{"encoder_arch": "resnet", "horizontal_flip": true, "encoder_norm": "batchnorm", "encoder_avg_pool_shortcut": true, "encoder_widths": [48, 64, 96], "label_smoothing": 0.1, "decoder_activation": "quick_gelu", "decoder_mlp_ratio": 4, "decoder_fused_qkv": true, "residual_init": "none", "eps": 1e-08, "grad_clip": 1.0, "final_lr_fraction": 0, "warmup_steps": 1360, "weight_decay": 0.2}
Rows from block 10 of the image encoder of a small image captioner, named by matrix and row number. Rows with one number belong to one channel. Each number is 128 + 24 x the weight over its row's rms, rounded and kept within 0 to 255. All counts start at 0. Numbers have three digits each.
After each channel's rows are labels from the 100 images, of 14848, where the channel reaches its highest value: "patch colour" is the nearest of a few named colours to the mean colour under the peak. Only what is clearly more common there than usual is listed. The data: photos with spoken descriptions (Open Images, Localized Narratives). In brackets: how many of the 100.
# convs0: first 3x3 conv (encoder.blocks.10.convs.0.weight, 64x64x3x3, each kernel summed), inputs 32-63
# convs1: second 3x3 conv (encoder.blocks.10.convs.1.weight, 64x64x3x3, transposed, each kernel summed), outputs 32-63

convs0.51:113165096100143096119161100110108120114154169136071135106114103134150157138111136083126140160128
convs1.51:114131121137117132116167094108119178116125161150107160132115116161141170086158142164146132126149
patch colour: cyan (45); blue (27)

convs0.9:113133161160130155117130106149161114132151118145156150117109114140176147104127166119154118127141
convs1.9:151125108109126132126129110102099146149139095123132133105109108176084123117128126126186108108106
patch colour: cyan (46); blue (31)

convs0.23:114114162177152137113135120126167149153104122161190158159154119125155174143132180147123130099138
convs1.23:125097114108075096093126140123068119126121118092094134102105093106121114124123098097141090118127
patch colour: cyan (50); blue (26)

convs0.26:129155152128144146107174084139141133121152123160102152188163113141160137140109188103144101141138
convs1.26:112085127142103109100124137106133157167137144164103158114080127124129156145130125145147120116133
patch colour: cyan (44); blue (30)

convs0.25:116076105108133123115095144119100129115093061117119107148110080113081119140130100103132140138151
convs1.25:147149155097098107148167103101142115138141114125122128137162129157134144154127143195136143096194
patch colour: pink (33); white (26)

convs0.0:149135163092149099153157139164141165141100134136121126122144115131150109144087140122104118119163
convs1.0:071029107155114141125122139104105132115151152150114133112128101102119140128108113121151096134144
patch colour: cyan (49); blue (28)

convs0.56:127099150130121137114145104116113124096092089131148125145127068127115126141135107145129102173100
convs1.56:089141158143134097154125124149125150134105088093126159101150114132141153087157139135150130125085
patch colour: grey (61)

convs0.37:119172132124158161119122150132142139128141139112180130127121132122138112137082131146108121147152
convs1.37:123086097109122091118114122114106160131145114090086120101068122107098139141106092110143092102148
patch colour: cyan (45); blue (30)

convs0.27:086159139120158140106160093112139118105162137157072119125139099156175163183151165105128101163099
convs1.27:122147123109077120119118108134090171128122177144115169142124107138134148113111126150164137139146
patch colour: cyan (44); blue (27)

convs0.40:136144117120112080121099132103119143130083150107122166101116143103141118118131091142117130099141
convs1.40:134114054115146153143182111132182101134147172111116081123124137133140143108105143144120096137114
patch colour: cyan (37); blue (28)

convs0.33:122127152194143101146141101096118132150126124131200135153174103130123148149145166173146135119107
convs1.33:127082122103092106065143151126096108146117140130087149094115134094113101124117135097149124118128
patch colour: cyan (55)

convs0.62:113093106080113128133106138135125122104115096123123108107128091132116122129118152072121150143131
convs1.62:092155151107107134159136122137113120147116151116137151114150129127161122139134109129124159139135
patch colour: black (88)

convs0.14:078164116130118149132144091094124115108133146111087137167124099142171165108125151110122108137131
convs1.14:131134115145114107111143103109116156104114138145125129094121118167142149048156136152166117130137
patch colour: cyan (44); blue (29)

convs0.32:116130144144187142090171132110168124126120161124143134135112138134157143105117147115096114082141
convs1.32:054101118126095136094160128118077153115126145142109146111094101109129134088136111112148111106131
patch colour: cyan (48); blue (25)

convs0.42:078157125157136130118148092098123118108143153123113136146155118145156204123127162117118111124137
convs1.42:084102122124105105100156114111097176101113141162130142101111117141146143072138127138165112121147
patch colour: cyan (45); blue (27)

convs0.53:115158129119130161130140088109111110099159147101078132112134089142174159138140143064120139153123
convs1.53:109138121122117122112159104107110159120106172143108151118111118159138162078147117156175136148151
patch colour: cyan (45); blue (28)

convs0.16:133118136098130152075136143127131140086156198135142123097135201120115135118106141136152125117125
convs1.16:135125108110147136136147067105152127109120108151146061113133110111101096115107158140127103096063
patch colour: brown (63)

convs0.36:116124160124120097118129116111160124123113115108135097163105106138159101123099058149132134121095
convs1.36:097139136122092150155138143117126163095154126098126132127116132134122104124116119145149127056163
patch colour: cyan (25)

convs0.8:123105118148150131131127114110143135138098102118147124160072125112114160120145136156156115129110
convs1.8:118094140170090112110103148087107122145077126137152122085129141140166157100175110119134157113131
patch colour: pink (27)

convs0.1:098076116106116126126067130106130115108096101118158105124136125135114139149133119118136142137105
convs1.1:139119124132121105132165154169100150157152155126157160107123134155158139149171104114139134121147
patch colour: pink (32)

convs0.35:099167126108161117099159115090134112118166176141096123116095104141141116127097152075142087134111
convs1.35:111147126128104121122147107095125184132138161134097151116108122166133168113158145157192132128149
patch colour: cyan (48); blue (25)

convs0.24:117080118081136149125122145108108097121073133142115118148107158089064120137105149117087164120096
convs1.24:172115131094128118120137128121145112172105132077121176111139131093124107142108073119125142138105
patch colour: grey (61)

convs0.48:142165127088081142107103130132158151120121135112154124138119114133066101118114101105111110129119
convs1.48:130119130116096080150112124129125158133154123155092127116114127129080153149142155180141134096128
patch colour: cyan (38); blue (31)

convs0.52:129121138105130090133105165177156142154127143132150133121152112125112136141121146148121094126161
convs1.52:129128101151108111124124146105103110079129135111104113111109083093103095136105104085118074137155
patch colour: cyan (55)

convs0.57:147157121108120152106115137095151128106140123119069160118100147101066132142110149107063147142156
convs1.57:184132123112099124162116117084150166163115152092117116116137101123110123128162142140133137140127
patch colour: blue (28); cyan (27)

convs0.38:094138172139121128146141099101108115075138131080149151181108076133147120143124181098136107128113
convs1.38:094114110122094114132160121120109149078161194153124159106111122136113146117136144128168112150166
patch colour: cyan (44); blue (29)

convs0.47:128092111120148124105109122127099099130097104116090109129132114108086136105122122104098111099102
convs1.47:143115170092157128092154151111094116152130097129144131124126114101149168131075151127136120093134
patch colour: black (48)

convs0.4:136139129112087125104111139169099143118136101122149134135103087103108112096147150142104074142126
convs1.4:112121054115154142135137130128105117092130151107122093144131106160102149135144124124156064143110
patch colour: cyan (41); blue (31)