Weights of a small image captioner: 48-pixel images, encoder arch resnet.
Rows from block 10 of the image encoder of a small image captioner, named by matrix and row number. Rows with one number belong to one channel. Each number is 128 + 24 x the weight over its row's rms, rounded and kept within 0 to 255. All counts start at 0. Numbers have three digits each.
After each channel's rows are labels from the 100 images, of 14848, where the channel reaches its highest value: "responds to" is what is common among them; "place" is the part of the image that holds the peak. Only what is clearly more common there than usual is listed. The data: photos with spoken descriptions (Open Images, Localized Narratives). In brackets: how many of the 100, against the usual share in percent.
# convs0: first 3x3 conv (encoder.blocks.10.convs.0.weight, 64x64x3x3, each kernel summed), inputs 0-31
# convs1: second 3x3 conv (encoder.blocks.10.convs.1.weight, 64x64x3x3, transposed, each kernel summed), outputs 0-31

convs0.32:082161145148164160136084114149128150112150101125090131138130143135134108127116136183096147134084
convs1.32:124118116130124127105111125107143085079100105086072097126089120120125139129106122131152134120112
responds to: text has "sky" (80 vs 24.5); text has "buildings" (28 vs 10.9); text has "water" (25 vs 7.9)
place: top right (94 vs 11.1)

convs0.48:111065180108138102134128089135091149122149134133141058115119141104140146117149115153122122150126
convs1.48:130148144120153078116099140150145146121065128129122129114132090162143140132158141152152115064107
responds to: text has "sky" (71 vs 24.5); text has "water" (26 vs 7.9)
place: top right (83 vs 11.1)

convs0.8:153147101101153136098081139155105132126154066099137107089124146081124113113074142115088094139137
convs1.8:133145111141148117139137135112123085114120136130147095121091161124179109126106111141157094174128
responds to: text has "man" (37 vs 11.5); text has "wearing" (37 vs 12)
place: centre (40 vs 11.1)

convs0.29:141142140093143108070099132123139109167133119110120095088099090098096121102119145126130132146142
convs1.29:117101136172135094099129114144145119113125085120146112129114128090136103147129157145173124128113
responds to: text has "wall" (54 vs 19.8); text has "table" (33 vs 12.5)
place: top centre (31 vs 11.1)

convs0.33:165127129124145102107133173161145152142124149159126142119130127183115128158116110133138152132140
convs1.33:123122132126121130074098095076120096094108138114128122136114109085122159122095090153156117127135
responds to: text has "sky" (80 vs 24.5); text has "buildings" (27 vs 10.9); text has "grass" (26 vs 9.8); text has "water" (25 vs 7.9)
place: top right (51 vs 11.1); top centre (44 vs 11.1)

convs0.0:146152137143102067133157101145137156108141157117117158186105140131096150122100148143164116163096
convs1.0:136131092131127162079138124105119118115141094090084122109127145119144139143119128128160090134123
responds to: text has "sky" (81 vs 24.5); text has "buildings" (28 vs 10.9); text has "water" (26 vs 7.9); text has "grass" (25 vs 9.8)
place: top centre (77 vs 11.1)

convs0.23:164165125131143167146125145172148136101145118107120154127096134149129135134144133160149144122103
convs1.23:103087114131117115094114129096117100072084106115104101114099114097110136118110116134131117111143
responds to: text has "sky" (80 vs 24.5); text has "trees" (55 vs 27.1); text has "buildings" (28 vs 10.9); text has "water" (26 vs 7.9)
place: top right (84 vs 11.1)

convs0.27:107166176143124138136136150121130137114146143106112111114107131112127122133114096138127156119137
convs1.27:123094129164101138118098146140147065115134088132090117119135138148102173184119107115155150120127
responds to: text has "sky" (81 vs 24.5); text has "buildings" (28 vs 10.9); text has "water" (26 vs 7.9)
place: top right (95 vs 11.1)

convs0.52:135169129140126109121154095143108175133144146145160169147147085108071133147084125151181126138157
convs1.52:109089099117137129079112126124105093090146109113117086115080124106146131117102158127132104121124
responds to: text has "sky" (81 vs 24.5); text has "buildings" (27 vs 10.9); text has "grass" (26 vs 9.8); text has "water" (25 vs 7.9)
place: top centre (87 vs 11.1)

convs0.54:098073069110120121103141146101096138122138137118078118104136143091107119101148132107080137099088
convs1.54:105143135151124117153139119103142122166142161116112143170133118121096158129152130161096182114086
responds to: text has "grass" (69 vs 9.8); text has "trees" (57 vs 27.1)
place: bottom right (55 vs 11.1)

convs0.22:142125168118106135104170144142082144152167129100110138152087118109086102135113110113152122082138
convs1.22:162119124111175152123119141150141118107081134120113130089120075165156117095136163160139119092121
responds to: text has "wearing" (40 vs 12); text has "holding" (36 vs 16.5)
place: centre (38 vs 11.1)

convs0.18:142124154142111100130121165116173152094124085103119151135160174143139150133092140143099146105100
convs1.18:117132103142113161126150152117147109107118133103094128138058121137130125155125084162138149119109
responds to: text has "sky" (81 vs 24.5); text has "buildings" (28 vs 10.9); text has "water" (26 vs 7.9)
place: top right (94 vs 11.1)

convs0.51:093146171174148097133121128136130124104156093134130123121135161106172129133110121159095138154150
convs1.51:115104116158109144125120160132155079092128135107091131140125147137128166189129094143148162114103
responds to: text has "sky" (81 vs 24.5); text has "buildings" (28 vs 10.9); text has "water" (26 vs 7.9)
place: top right (94 vs 11.1)

convs0.57:126155173134118123122124149144087102158155124121107102131147117140136172134141140103109098105131
convs1.57:170136160156158142133132140142103112109104118217164148147139136150163125113123135157148135143138
responds to: text has "sky" (60 vs 24.5); text has "grass" (27 vs 9.8)
place: top right (73 vs 11.1)

convs0.53:109143163157113112132100146133143147087145096142135115119124154120176132139129122145073103150141
convs1.53:110118114166106139116118161128156072112139127126096120140124145134124152196122085140144166109115
responds to: text has "sky" (81 vs 24.5); text has "buildings" (28 vs 10.9); text has "water" (26 vs 7.9)
place: top right (95 vs 11.1)

convs0.38:120165130150127113113141119148134153131091131069131104111134166157107131115101109114119129125130
convs1.38:120099131148125159133097145130151100087116111101073124157111121147137156162126121160125136124094
responds to: text has "sky" (81 vs 24.5); text has "buildings" (28 vs 10.9); text has "water" (26 vs 7.9); text has "grass" (25 vs 9.8)
place: top right (95 vs 11.1)

convs0.6:115142157143150097087117110122066121123172126130148111160133116133109144122128120166110152151118
convs1.6:158133159152182135121117143144135098091097125143136156159120111153178150085141144169151125186138
responds to: text has "sky" (70 vs 24.5)
place: top right (75 vs 11.1)

convs0.49:165116097107126080111122097144091135121130137115114088136118148118120128101137110115097082149122
convs1.49:128109100144068185157066118108147124088128124118121154127140141149119144115138103122093125153108
responds to: text has "standing" (46 vs 22.9)
place: middle right (27 vs 11.1)

convs0.9:142094148140142171147112131129065116106162111116131068117122176143120106087135112124147178124119
convs1.9:127094135117085140117090142114136160128104083126123108114127097143105198108116126133105136072099
responds to: text has "sky" (81 vs 24.5); text has "buildings" (28 vs 10.9); text has "water" (26 vs 7.9); text has "grass" (26 vs 9.8)
place: top right (95 vs 11.1)

convs0.26:111130154140130071153114100149127147151144130122112109135152170145145126140134105161156159126136
convs1.26:105129118151108122090105114093146100099123085106080117118134143104110198137100096139143113088112
responds to: text has "sky" (81 vs 24.5); text has "buildings" (28 vs 10.9); text has "water" (26 vs 7.9); text has "grass" (25 vs 9.8)
place: top right (95 vs 11.1)

convs0.21:126100118093130094116152170097117132107131100099101129098107139073126123098114137079087147103111
convs1.21:164126146129154159164174144132116104153127157105132134134095153166151128111181118160105167144135
responds to: text has "wearing" (32 vs 12); text has "man" (29 vs 11.5); text has "smiling" (27 vs 3.6); text has "woman" (27 vs 9.2)
place: top centre (31 vs 11.1)

convs0.42:128186147172133130120094150168142127079130115142116107126150168132145119108143132136082135144145
convs1.42:113122095141111128108122150120145079083101109116078102121121156106119153162108091113148146113119
responds to: text has "sky" (81 vs 24.5); text has "buildings" (28 vs 10.9); text has "water" (25 vs 7.9); text has "grass" (25 vs 9.8)
place: top right (95 vs 11.1)

convs0.20:072120158153139112087118107132098112134146123135124054160150114093113113146142103095121141111115
convs1.20:139128127167110128125130143110148133111102084141146085161165121096122122142178121135182123127124
responds to: text has "people" (52 vs 22); text has "road" (27 vs 8.1)
place: bottom centre (33 vs 11.1)

convs0.40:111117137151092073077093125109099148069122108107114123138108139130097098121077135123120136147086
convs1.40:159146091100152163138115132113118114144127147124156130127160092145134097119135145113136179139146
responds to: text has "sky" (72 vs 24.5); text has "water" (26 vs 7.9)
place: top right (87 vs 11.1)

convs0.10:104137104107097112120100097102118089099115100088118116104111152099103126096104120101079104124116
convs1.10:163131134128165098169106133129134093122155159156125177145142127135107150129135123117137163119144
responds to: text has "trees" (59 vs 27.1); text has "grass" (48 vs 9.8)
place: middle left (39 vs 11.1); bottom left (27 vs 11.1)

convs0.37:112108147133128065186131083131092140106151164101142133189095138120103128136094099155139138124110
convs1.37:117138099106116117106105127108094072078119132132146119079131104109129119111114112136152104122126
responds to: text has "sky" (81 vs 24.5); text has "buildings" (28 vs 10.9); text has "water" (26 vs 7.9); text has "grass" (25 vs 9.8)
place: top right (93 vs 11.1)