config = dict(
    dataset='photos with spoken descriptions (Open Images, Localized Narratives)',
    crop_scale_min=0.5,
    tokenizer='word',
    encoder_activation='relu',
    encoder_avg_pool_shortcut=True,
    label_smoothing=0.1,
    decoder_width=128,
    decoder_head_dim=16,
    decoder_qk_norm=False,
    init='xavier_uniform',
    residual_init='none',
    learning_rate=0.0027,
    eps=1e-08,
    epochs=8.6,
)
Rows from block 11 of the image encoder of a small image captioner, named by matrix and row number. Rows with one number belong to one channel. Each number is 50 + 10 x the weight over its row's rms, rounded and kept within 0 to 99. All counts start at 0.
After each channel's rows are labels from the 100 images, of 14848, where the channel reaches its highest value: "strongest on" is what is common among them. Only what is clearly more common there than usual is listed. The data: photos with spoken descriptions (Open Images, Localized Narratives).
# convs0: first 3x3 conv (encoder.blocks.11.convs.0.weight, 64x64x3x3, each kernel summed), inputs 0-63
# convs1: second 3x3 conv (encoder.blocks.11.convs.1.weight, 64x64x3x3, transposed, each kernel summed), outputs 0-63

convs0.37:57 63 50 59 47 54 57 39 38 58 47 41 43 58 64 56 66 49 49 65 64 53 63 67 49 60 53 52 63 48 59 40 55 33 56 53 47 45 56 61 56 48 62 53 58 42 74 66 47 72 55 59 67 58 55 49 48 43 52 49 48 77 61 54
convs1.37:41 47 51 51 46 51 50 50 45 58 43 70 30 39 45 40 42 46 43 47 40 54 65 57 50 32 59 57 55 44 53 49 34 37 52 33 46 46 54 41 47 57 34 44 31 28 33 30 54 49 49 45 49 33 44 42 69 38 49 46 33 53 58 55
strongest on: text has "sky"; text has "buildings"; text has "water"; text has "grass"

convs0.51:31 56 29 60 28 31 46 54 43 40 46 40 42 39 35 49 50 24 47 54 49 42 45 58 39 41 55 53 47 45 52 45 51 41 56 29 31 41 47 50 61 44 63 48 55 56 56 55 37 52 50 27 49 52 36 59 58 52 47 43 42 54 38 52
convs1.51:47 47 49 53 44 68 55 39 65 52 36 49 62 57 73 59 60 45 65 58 54 58 27 44 47 50 57 57 35 70 46 44 45 70 44 35 46 45 60 60 51 47 62 39 49 41 51 27 57 45 45 49 38 52 47 59 51 46 42 43 70 52 63 54
strongest on: text has "grass"

convs0.8:32 42 50 40 71 52 54 51 36 52 25 34 45 47 41 53 63 43 49 36 41 27 61 40 39 35 57 49 43 43 63 56 62 52 52 52 44 62 44 48 58 41 52 45 55 46 33 38 44 47 54 39 24 50 43 56 59 57 60 40 53 46 46 51
convs1.8:44 64 34 63 44 59 41 52 52 45 43 37 34 39 61 57 49 32 48 30 61 41 69 39 36 54 44 68 60 49 53 44 48 47 52 55 41 47 44 57 55 50 72 45 42 52 37 44 41 59 44 40 40 52 76 52 45 57 42 49 49 51 40 69
strongest on: text has "woman"; text has "wearing"

convs0.47:53 72 63 48 41 36 48 59 70 43 62 46 41 49 56 42 40 48 37 48 54 38 49 49 49 54 39 33 47 55 52 60 62 62 47 37 58 52 43 41 32 49 50 40 43 38 33 50 46 35 56 48 43 59 53 60 80 63 61 66 53 54 46 44
convs1.47:57 55 51 49 53 55 57 61 57 59 53 39 44 64 61 49 36 72 47 52 71 46 48 47 61 55 56 67 54 68 54 53 47 50 52 58 56 48 60 54 45 69 36 54 49 48 49 36 62 41 68 67 44 54 54 48 50 38 61 23 48 58 69 58
strongest on: text has "sky"; text has "buildings"; text has "water"

convs0.21:37 49 66 51 39 55 49 42 38 33 43 42 38 29 25 48 38 33 38 45 48 39 54 55 44 44 50 38 53 38 37 46 51 44 44 49 49 49 41 53 48 57 47 55 48 33 33 38 39 43 60 34 30 40 42 66 51 45 39 60 45 45 44 43
convs1.21:47 61 45 49 42 43 57 48 65 61 46 55 52 69 69 47 60 49 51 63 66 50 53 43 53 72 62 51 45 55 52 45 45 56 44 51 56 43 63 38 51 51 57 47 46 43 42 57 64 37 41 62 30 76 73 64 35 62 55 52 57 52 60 56
strongest on: text has "wall"

convs0.27:58 53 51 47 56 37 42 49 52 59 19 47 46 51 70 45 42 43 41 42 49 26 33 44 42 42 59 42 51 50 33 41 50 42 43 49 46 59 56 43 44 58 59 51 50 16 44 50 54 44 44 48 44 39 58 36 46 55 45 47 42 54 58 33
convs1.27:57 57 44 58 65 54 48 44 55 57 54 40 63 40 64 49 34 55 53 51 57 62 51 73 59 42 33 57 59 45 37 47 26 37 44 56 45 36 57 61 58 51 41 67 64 42 47 67 51 50 45 43 67 34 50 58 50 59 50 49 65 48 64 42
strongest on: text has "grass"; text has "plants"

convs0.14:59 67 42 59 55 59 49 38 40 63 51 45 43 55 61 45 56 60 49 61 62 46 57 57 49 62 51 54 55 48 60 58 53 28 46 60 52 56 53 64 47 51 73 56 62 39 76 68 51 63 57 55 70 56 56 47 41 44 56 47 46 75 55 52
convs1.14:38 47 48 58 45 46 50 48 42 55 48 59 32 47 44 44 50 44 48 51 38 45 58 55 52 33 58 52 61 46 50 51 40 38 60 31 47 53 49 41 45 68 44 49 31 25 36 24 50 54 54 49 43 30 45 43 71 35 50 49 32 59 58 54
strongest on: text has "sky"; text has "buildings"; text has "water"

convs0.2:31 35 65 54 48 50 49 43 40 45 54 48 45 45 35 43 53 48 43 48 41 41 56 47 41 31 46 52 58 49 49 61 48 32 47 58 51 40 53 52 54 37 43 49 52 50 41 40 43 47 69 22 46 42 50 57 53 34 15 53 45 50 38 40
convs1.2:49 42 50 35 44 51 62 54 58 33 67 49 59 60 60 42 60 48 49 79 57 41 36 27 57 53 44 36 45 47 54 49 45 41 47 66 49 39 46 46 45 49 66 37 48 47 61 48 46 40 59 53 40 60 61 69 40 66 43 61 58 38 58 49
strongest on: text has "sky"; text has "buildings"; text has "water"; text has "grass"

convs0.25:52 61 52 58 54 33 57 54 65 63 62 35 45 52 54 54 51 42 49 58 63 40 56 56 44 43 50 44 42 56 65 60 58 60 48 43 45 58 52 49 42 43 49 46 48 34 47 49 66 45 63 64 28 71 57 70 42 70 47 72 43 66 54 50
convs1.25:53 62 49 46 47 53 49 66 52 62 50 46 35 59 55 40 36 68 47 44 64 46 59 46 61 49 53 74 73 53 56 50 43 43 53 57 55 46 64 56 50 86 30 56 46 46 48 45 58 40 51 62 49 50 62 43 47 47 59 31 53 50 55 49
strongest on: text has "sky"; text has "buildings"; text has "water"