From a checkpoint of a small image captioner.
Model: 4.89M parameters, 48-pixel images, encoder arch resnet, encoder norm batchnorm, encoder activation relu, encoder depths [4, 8, 4], encoder widths [48, 64, 96], decoder width 128, decoder layers 10, decoder norm layernorm, decoder activation quick_gelu.
Training: adamw at rate 0.0027, 6800 steps, batches of 256.
Data: trained on photos with spoken descriptions (Open Images, Localized Narratives), 203450 training examples, 8.6 epochs.
Rows from block 11 of the image encoder of a small image captioner, named by matrix and row number. Rows with one number belong to one channel. Each number is 500 + 25 x the weight over its row's rms, rounded and kept within 0 to 999. All counts start at 0. Numbers have three digits each.
After each channel's rows are labels from the 100 images, of 14848, where the channel reaches its highest value: "top examples" is what is common among them. Only what is clearly more common there than usual is listed. The data: photos with spoken descriptions (Open Images, Localized Narratives).
# convs0: first 3x3 conv (encoder.blocks.11.convs.0.weight, 64x64x3x3, each kernel summed), inputs 0-63
# convs1: second 3x3 conv (encoder.blocks.11.convs.1.weight, 64x64x3x3, transposed, each kernel summed), outputs 0-63

convs0.4:511521546521517534493509484510496501494528475475500521442500474506425506507488456478488522476507552528491505513508476487476498498508513459499500476521504440506466480509480483524490474464453506
convs1.4:506509465491518532537459534519513512450484512507464507460470499515531475480539506509442509547500500472470482512518529454458501499514473511474479484489493498461499495512487497549467504484482497
top examples: text has "wall"; text has "holding"; text has "man"; text has "table"

convs0.34:484461513488529531528493453498433454494488497514511495476486451451518475461456516509517482524532523495485507486527490482488498480505505465457475478514530499455465475501516505489483491490519482
convs1.34:450539470530461501459522489476490474485465543537494460521479528443500462506480503528524492482469502496491485493497471525512519537478486491491493488541496498477499552489508513465490476501485532
top examples: text has "wearing"; text has "woman"

convs0.16:478493535535500488538496494487499456478540522510489517487538501468473539514510457497482540467496523535497462511468466504517525475534485478496510466524535492494525512533521514512541485526543532
convs1.16:499526508501489481488505518522516567474492519452464531490472513547509488529505542527510529522494465479487501549447526500502497471495504466496456504479510521507492504477515466506457478507526531
top examples: text has "sky"; text has "buildings"; text has "water"

convs0.31:481470470470498456486520469480489499524513499499445505506478520497504485491504516470452487487486456491522470444523509491504495501468483496495519530483481499491468523440479493540431474491506476
convs1.31:543485515508516478474474506490532479544502488508496515549493441520453506526450513501487505514491487529512466491516459509493482482493493497467479533543500520543458463502516472512499522521545496
top examples: text has "sky"; text has "grass"

convs0.62:494466538503513488505504445502417494499465479480466504501468436477499488495502495507501509474523480505478490494457494498514529493508492473434480469513497480435490493493494499497506494471495490
convs1.62:497530472520497495510480535465488501500488566491514501475529522505494487513541507525516523490477501472437462501508519479525509493511491451476479491499506513462541549544483517493498514503532555
top examples: text has "dark"

convs0.44:490521526532509503533471481495504451474556537491511491511546506480489557511509462496494535498486496511511488519463484541509504498535495484535532488549518509518534518525507499524530487534535533
convs1.44:492506501504487492490500513523506601468484502462465505489479494539529502513485537526507518519496455476486482539454520489510491471492472466480462505478498503509477496476522469506462477499512530
top examples: text has "sky"; text has "buildings"; text has "water"

convs0.28:494506533503495463473499492500524533473519448472517515494497457504506501504495493470494479440495514479460519491483517482475462477528516486461494515532539463515504479484490492460558448515473498
convs1.28:496512514525504555516465551487529494472485517512542519500512475522514465503509489501484500559477526447493504478469506460468476503457524506531473478506489534466505487512472544518497537492508500
top examples: text has "sky"; text has "buildings"; text has "water"

convs0.5:475455529467501497438518492508487516491522476458495503486466458473458491483472491484532529514541482528496492503481485486489482496505495490485519472496537419496525495502498487446503494480477484
convs1.5:509520519492520543575468522506513512498495512496496498485545508505493486501523467509446497489476508498471505515491520459489489532503522497533509471524528490467503503528503505517485558426536510
top examples: text has "sky"; text has "buildings"; text has "water"

convs0.57:489492545512483505465494464499487472474504485509506464459488454465498474484463488480503483508505521471524502461498505517502487468496503512468471506507525482445469419483523497479495478500458466
convs1.57:523500463508546518500504543514511493463513474480488474496462535500562460506543531522512511524482494485487534490515500487456500549509474529469480499496515504466504537550475515527513489516478504
top examples: text has "wall"; text has "man"

convs0.18:451536479507498449517463503462515499504508506535497465448488508543470478495500526511523510518514509510507492493483504519479498433492498444493521471505512457518472486530492466476481485546507510
convs1.18:464483545455487491492514529494495509528473506484458468514489489503474491517494524509472471484488499491518470501517551513499478427443467508499512467499511488508506451503499500530503497485435495
top examples: text has "sky"; text has "buildings"; text has "water"

convs0.30:475491486461515499488489464477490504493518474526479451484489449518516493469459541455477459494492505485488492473524499512499479502510475481465484529492497438437464455489477481512497498485501503
convs1.30:551475513495471460501488559491530512474494458528553519500489484486472481528498501460526510519475523520554470474513534491502520479509502496497495520508500557467494462526524515507500537490502500
top examples: text has "people"

convs0.59:478456508505486573490496525493502485461500435491508508464520474486482473487425481462518495491518509465489521495494480466502477537519501463488472508499547491509493518503500487494523506473480513
convs1.59:513559455483537507517494496486486470473511523486507508464501541502490476470555520481475510530495508515462509478515494521444478540491473494523470475449522504464526514512460489527498515488497491
top examples: text has "sky"; text has "buildings"; text has "water"; text has "grass"

convs0.29:486498527508509528519492486500491506483545485486537509494503443508458499506475482471492539476536549511501477488521481454485504456507505489519455485508542495509498453484485481434505460496474491
convs1.29:481522432479508520492493540508516493478459522473490489447484507525531452492518501504487492509493471453463492511455530485452516509510494490482471463463476507480506466509474475529518490499476519
top examples: text has "man"

convs0.54:511518528516521496515508531520510442465525482517492478503525512479519507492502503470472519528528540521496488476522484484497474482493496470464499532499532544448541505535512558526544477535492499
convs1.54:515539492519488506495525507521522492459520531460476547494472531510533490509505509575542522536507493482503516524498545513489556473498489492492465513485503552488505516479481479514456508500513506
top examples: text has "sky"; text has "buildings"; text has "water"

convs0.63:499472521477506517489438463485519496497482489505474473479509484497500510467505508462478486514503528477456511505491499496486508451491500475417490504489531481468509454537492461490515490443485513
convs1.63:513461491459498445476503497492535508537525468477520514497517486482450497554517491458497465521515509473493496497503493471478486438460486474492477483490504547478510502545501526486533508507513489
top examples: text has "wall"

convs0.22:481482499492472415505532505472481539521492498479465462459503502480464526505492504499490480513495486509490447499487479521516542500457491503493539536490493496496534493495512546482446481503474505
convs1.22:486495509507473563533463480515483461509503519497481494527481474484436510517486459505470520504475500497467443494496492509502508476498510500530502530529486510490448470516511444506471532483534488
top examples: text has "sky"

convs0.33:504513543518529520526510535495503464506523485462455475511529504491476528505492466493478547460500507545487484522491472509507472497519489480496522479508520502508533515555525544525553477503549507
convs1.33:502534498494485496494506511532516514487502523448446526488487519523494495557497527550517525495493459469483506548467525504497534473512503477503455501474527520501498493479508458507430491513516505
top examples: text has "sky"; text has "buildings"; text has "water"

convs0.35:518508577513512464499487524518477489501513532521466499490530497505463485489555467485485522469526519510488448501494535473496525500494509479457494498478520509467503489545534521473533508520531473
convs1.35:514522523483472471520502524516522511485506538478454504499500542522491521547528505522519538512486487491522509552467535494504547468510520464487466487481529554498522518482514461511466511521528518
top examples: text has "sky"

convs0.40:529538512530516523525477473492510481503531515486528468519553520499508571503516493501531516511488512487507505504482495540500471515516505488548539507565528516534544514522508492527525501515523530
convs1.40:479501491506477497481501493520495583466476485474478488486483478520526501503459527515512495501501458484488466520475515487510505461480453448470453501481487486506461476474536480501463468492520522
top examples: text has "sky"; text has "buildings"; text has "water"; text has "grass"

convs0.15:539507553515544498515472540502486483509533506468478512522516489485452495501526478496467552499523519552476473537492487506468481498504483500491530499485495514474524477554483533498544483514523479
convs1.15:508536503493496512509523510518520517466515510452456534496496506508519502560499518564536529495486471471486499556476533505504543465521509491494490487487520525523498495488508466528446509504528525
top examples: text has "sky"; text has "buildings"; text has "water"

convs0.23:469476457507489472478445469487489507499478510508493461454519498497486470483451502537472529533462503459497500507483489484493505461512466506517476462477483534522521515499475482450454493508515492
convs1.23:484481508456491527526461507529509491487530460462503486528530480518490490462470479466475479493492492501522519512530514511495474501467503522532520511489484467497471495466489498499503497477448409
top examples: text has "trees"; text has "sky"; text has "buildings"; text has "grass"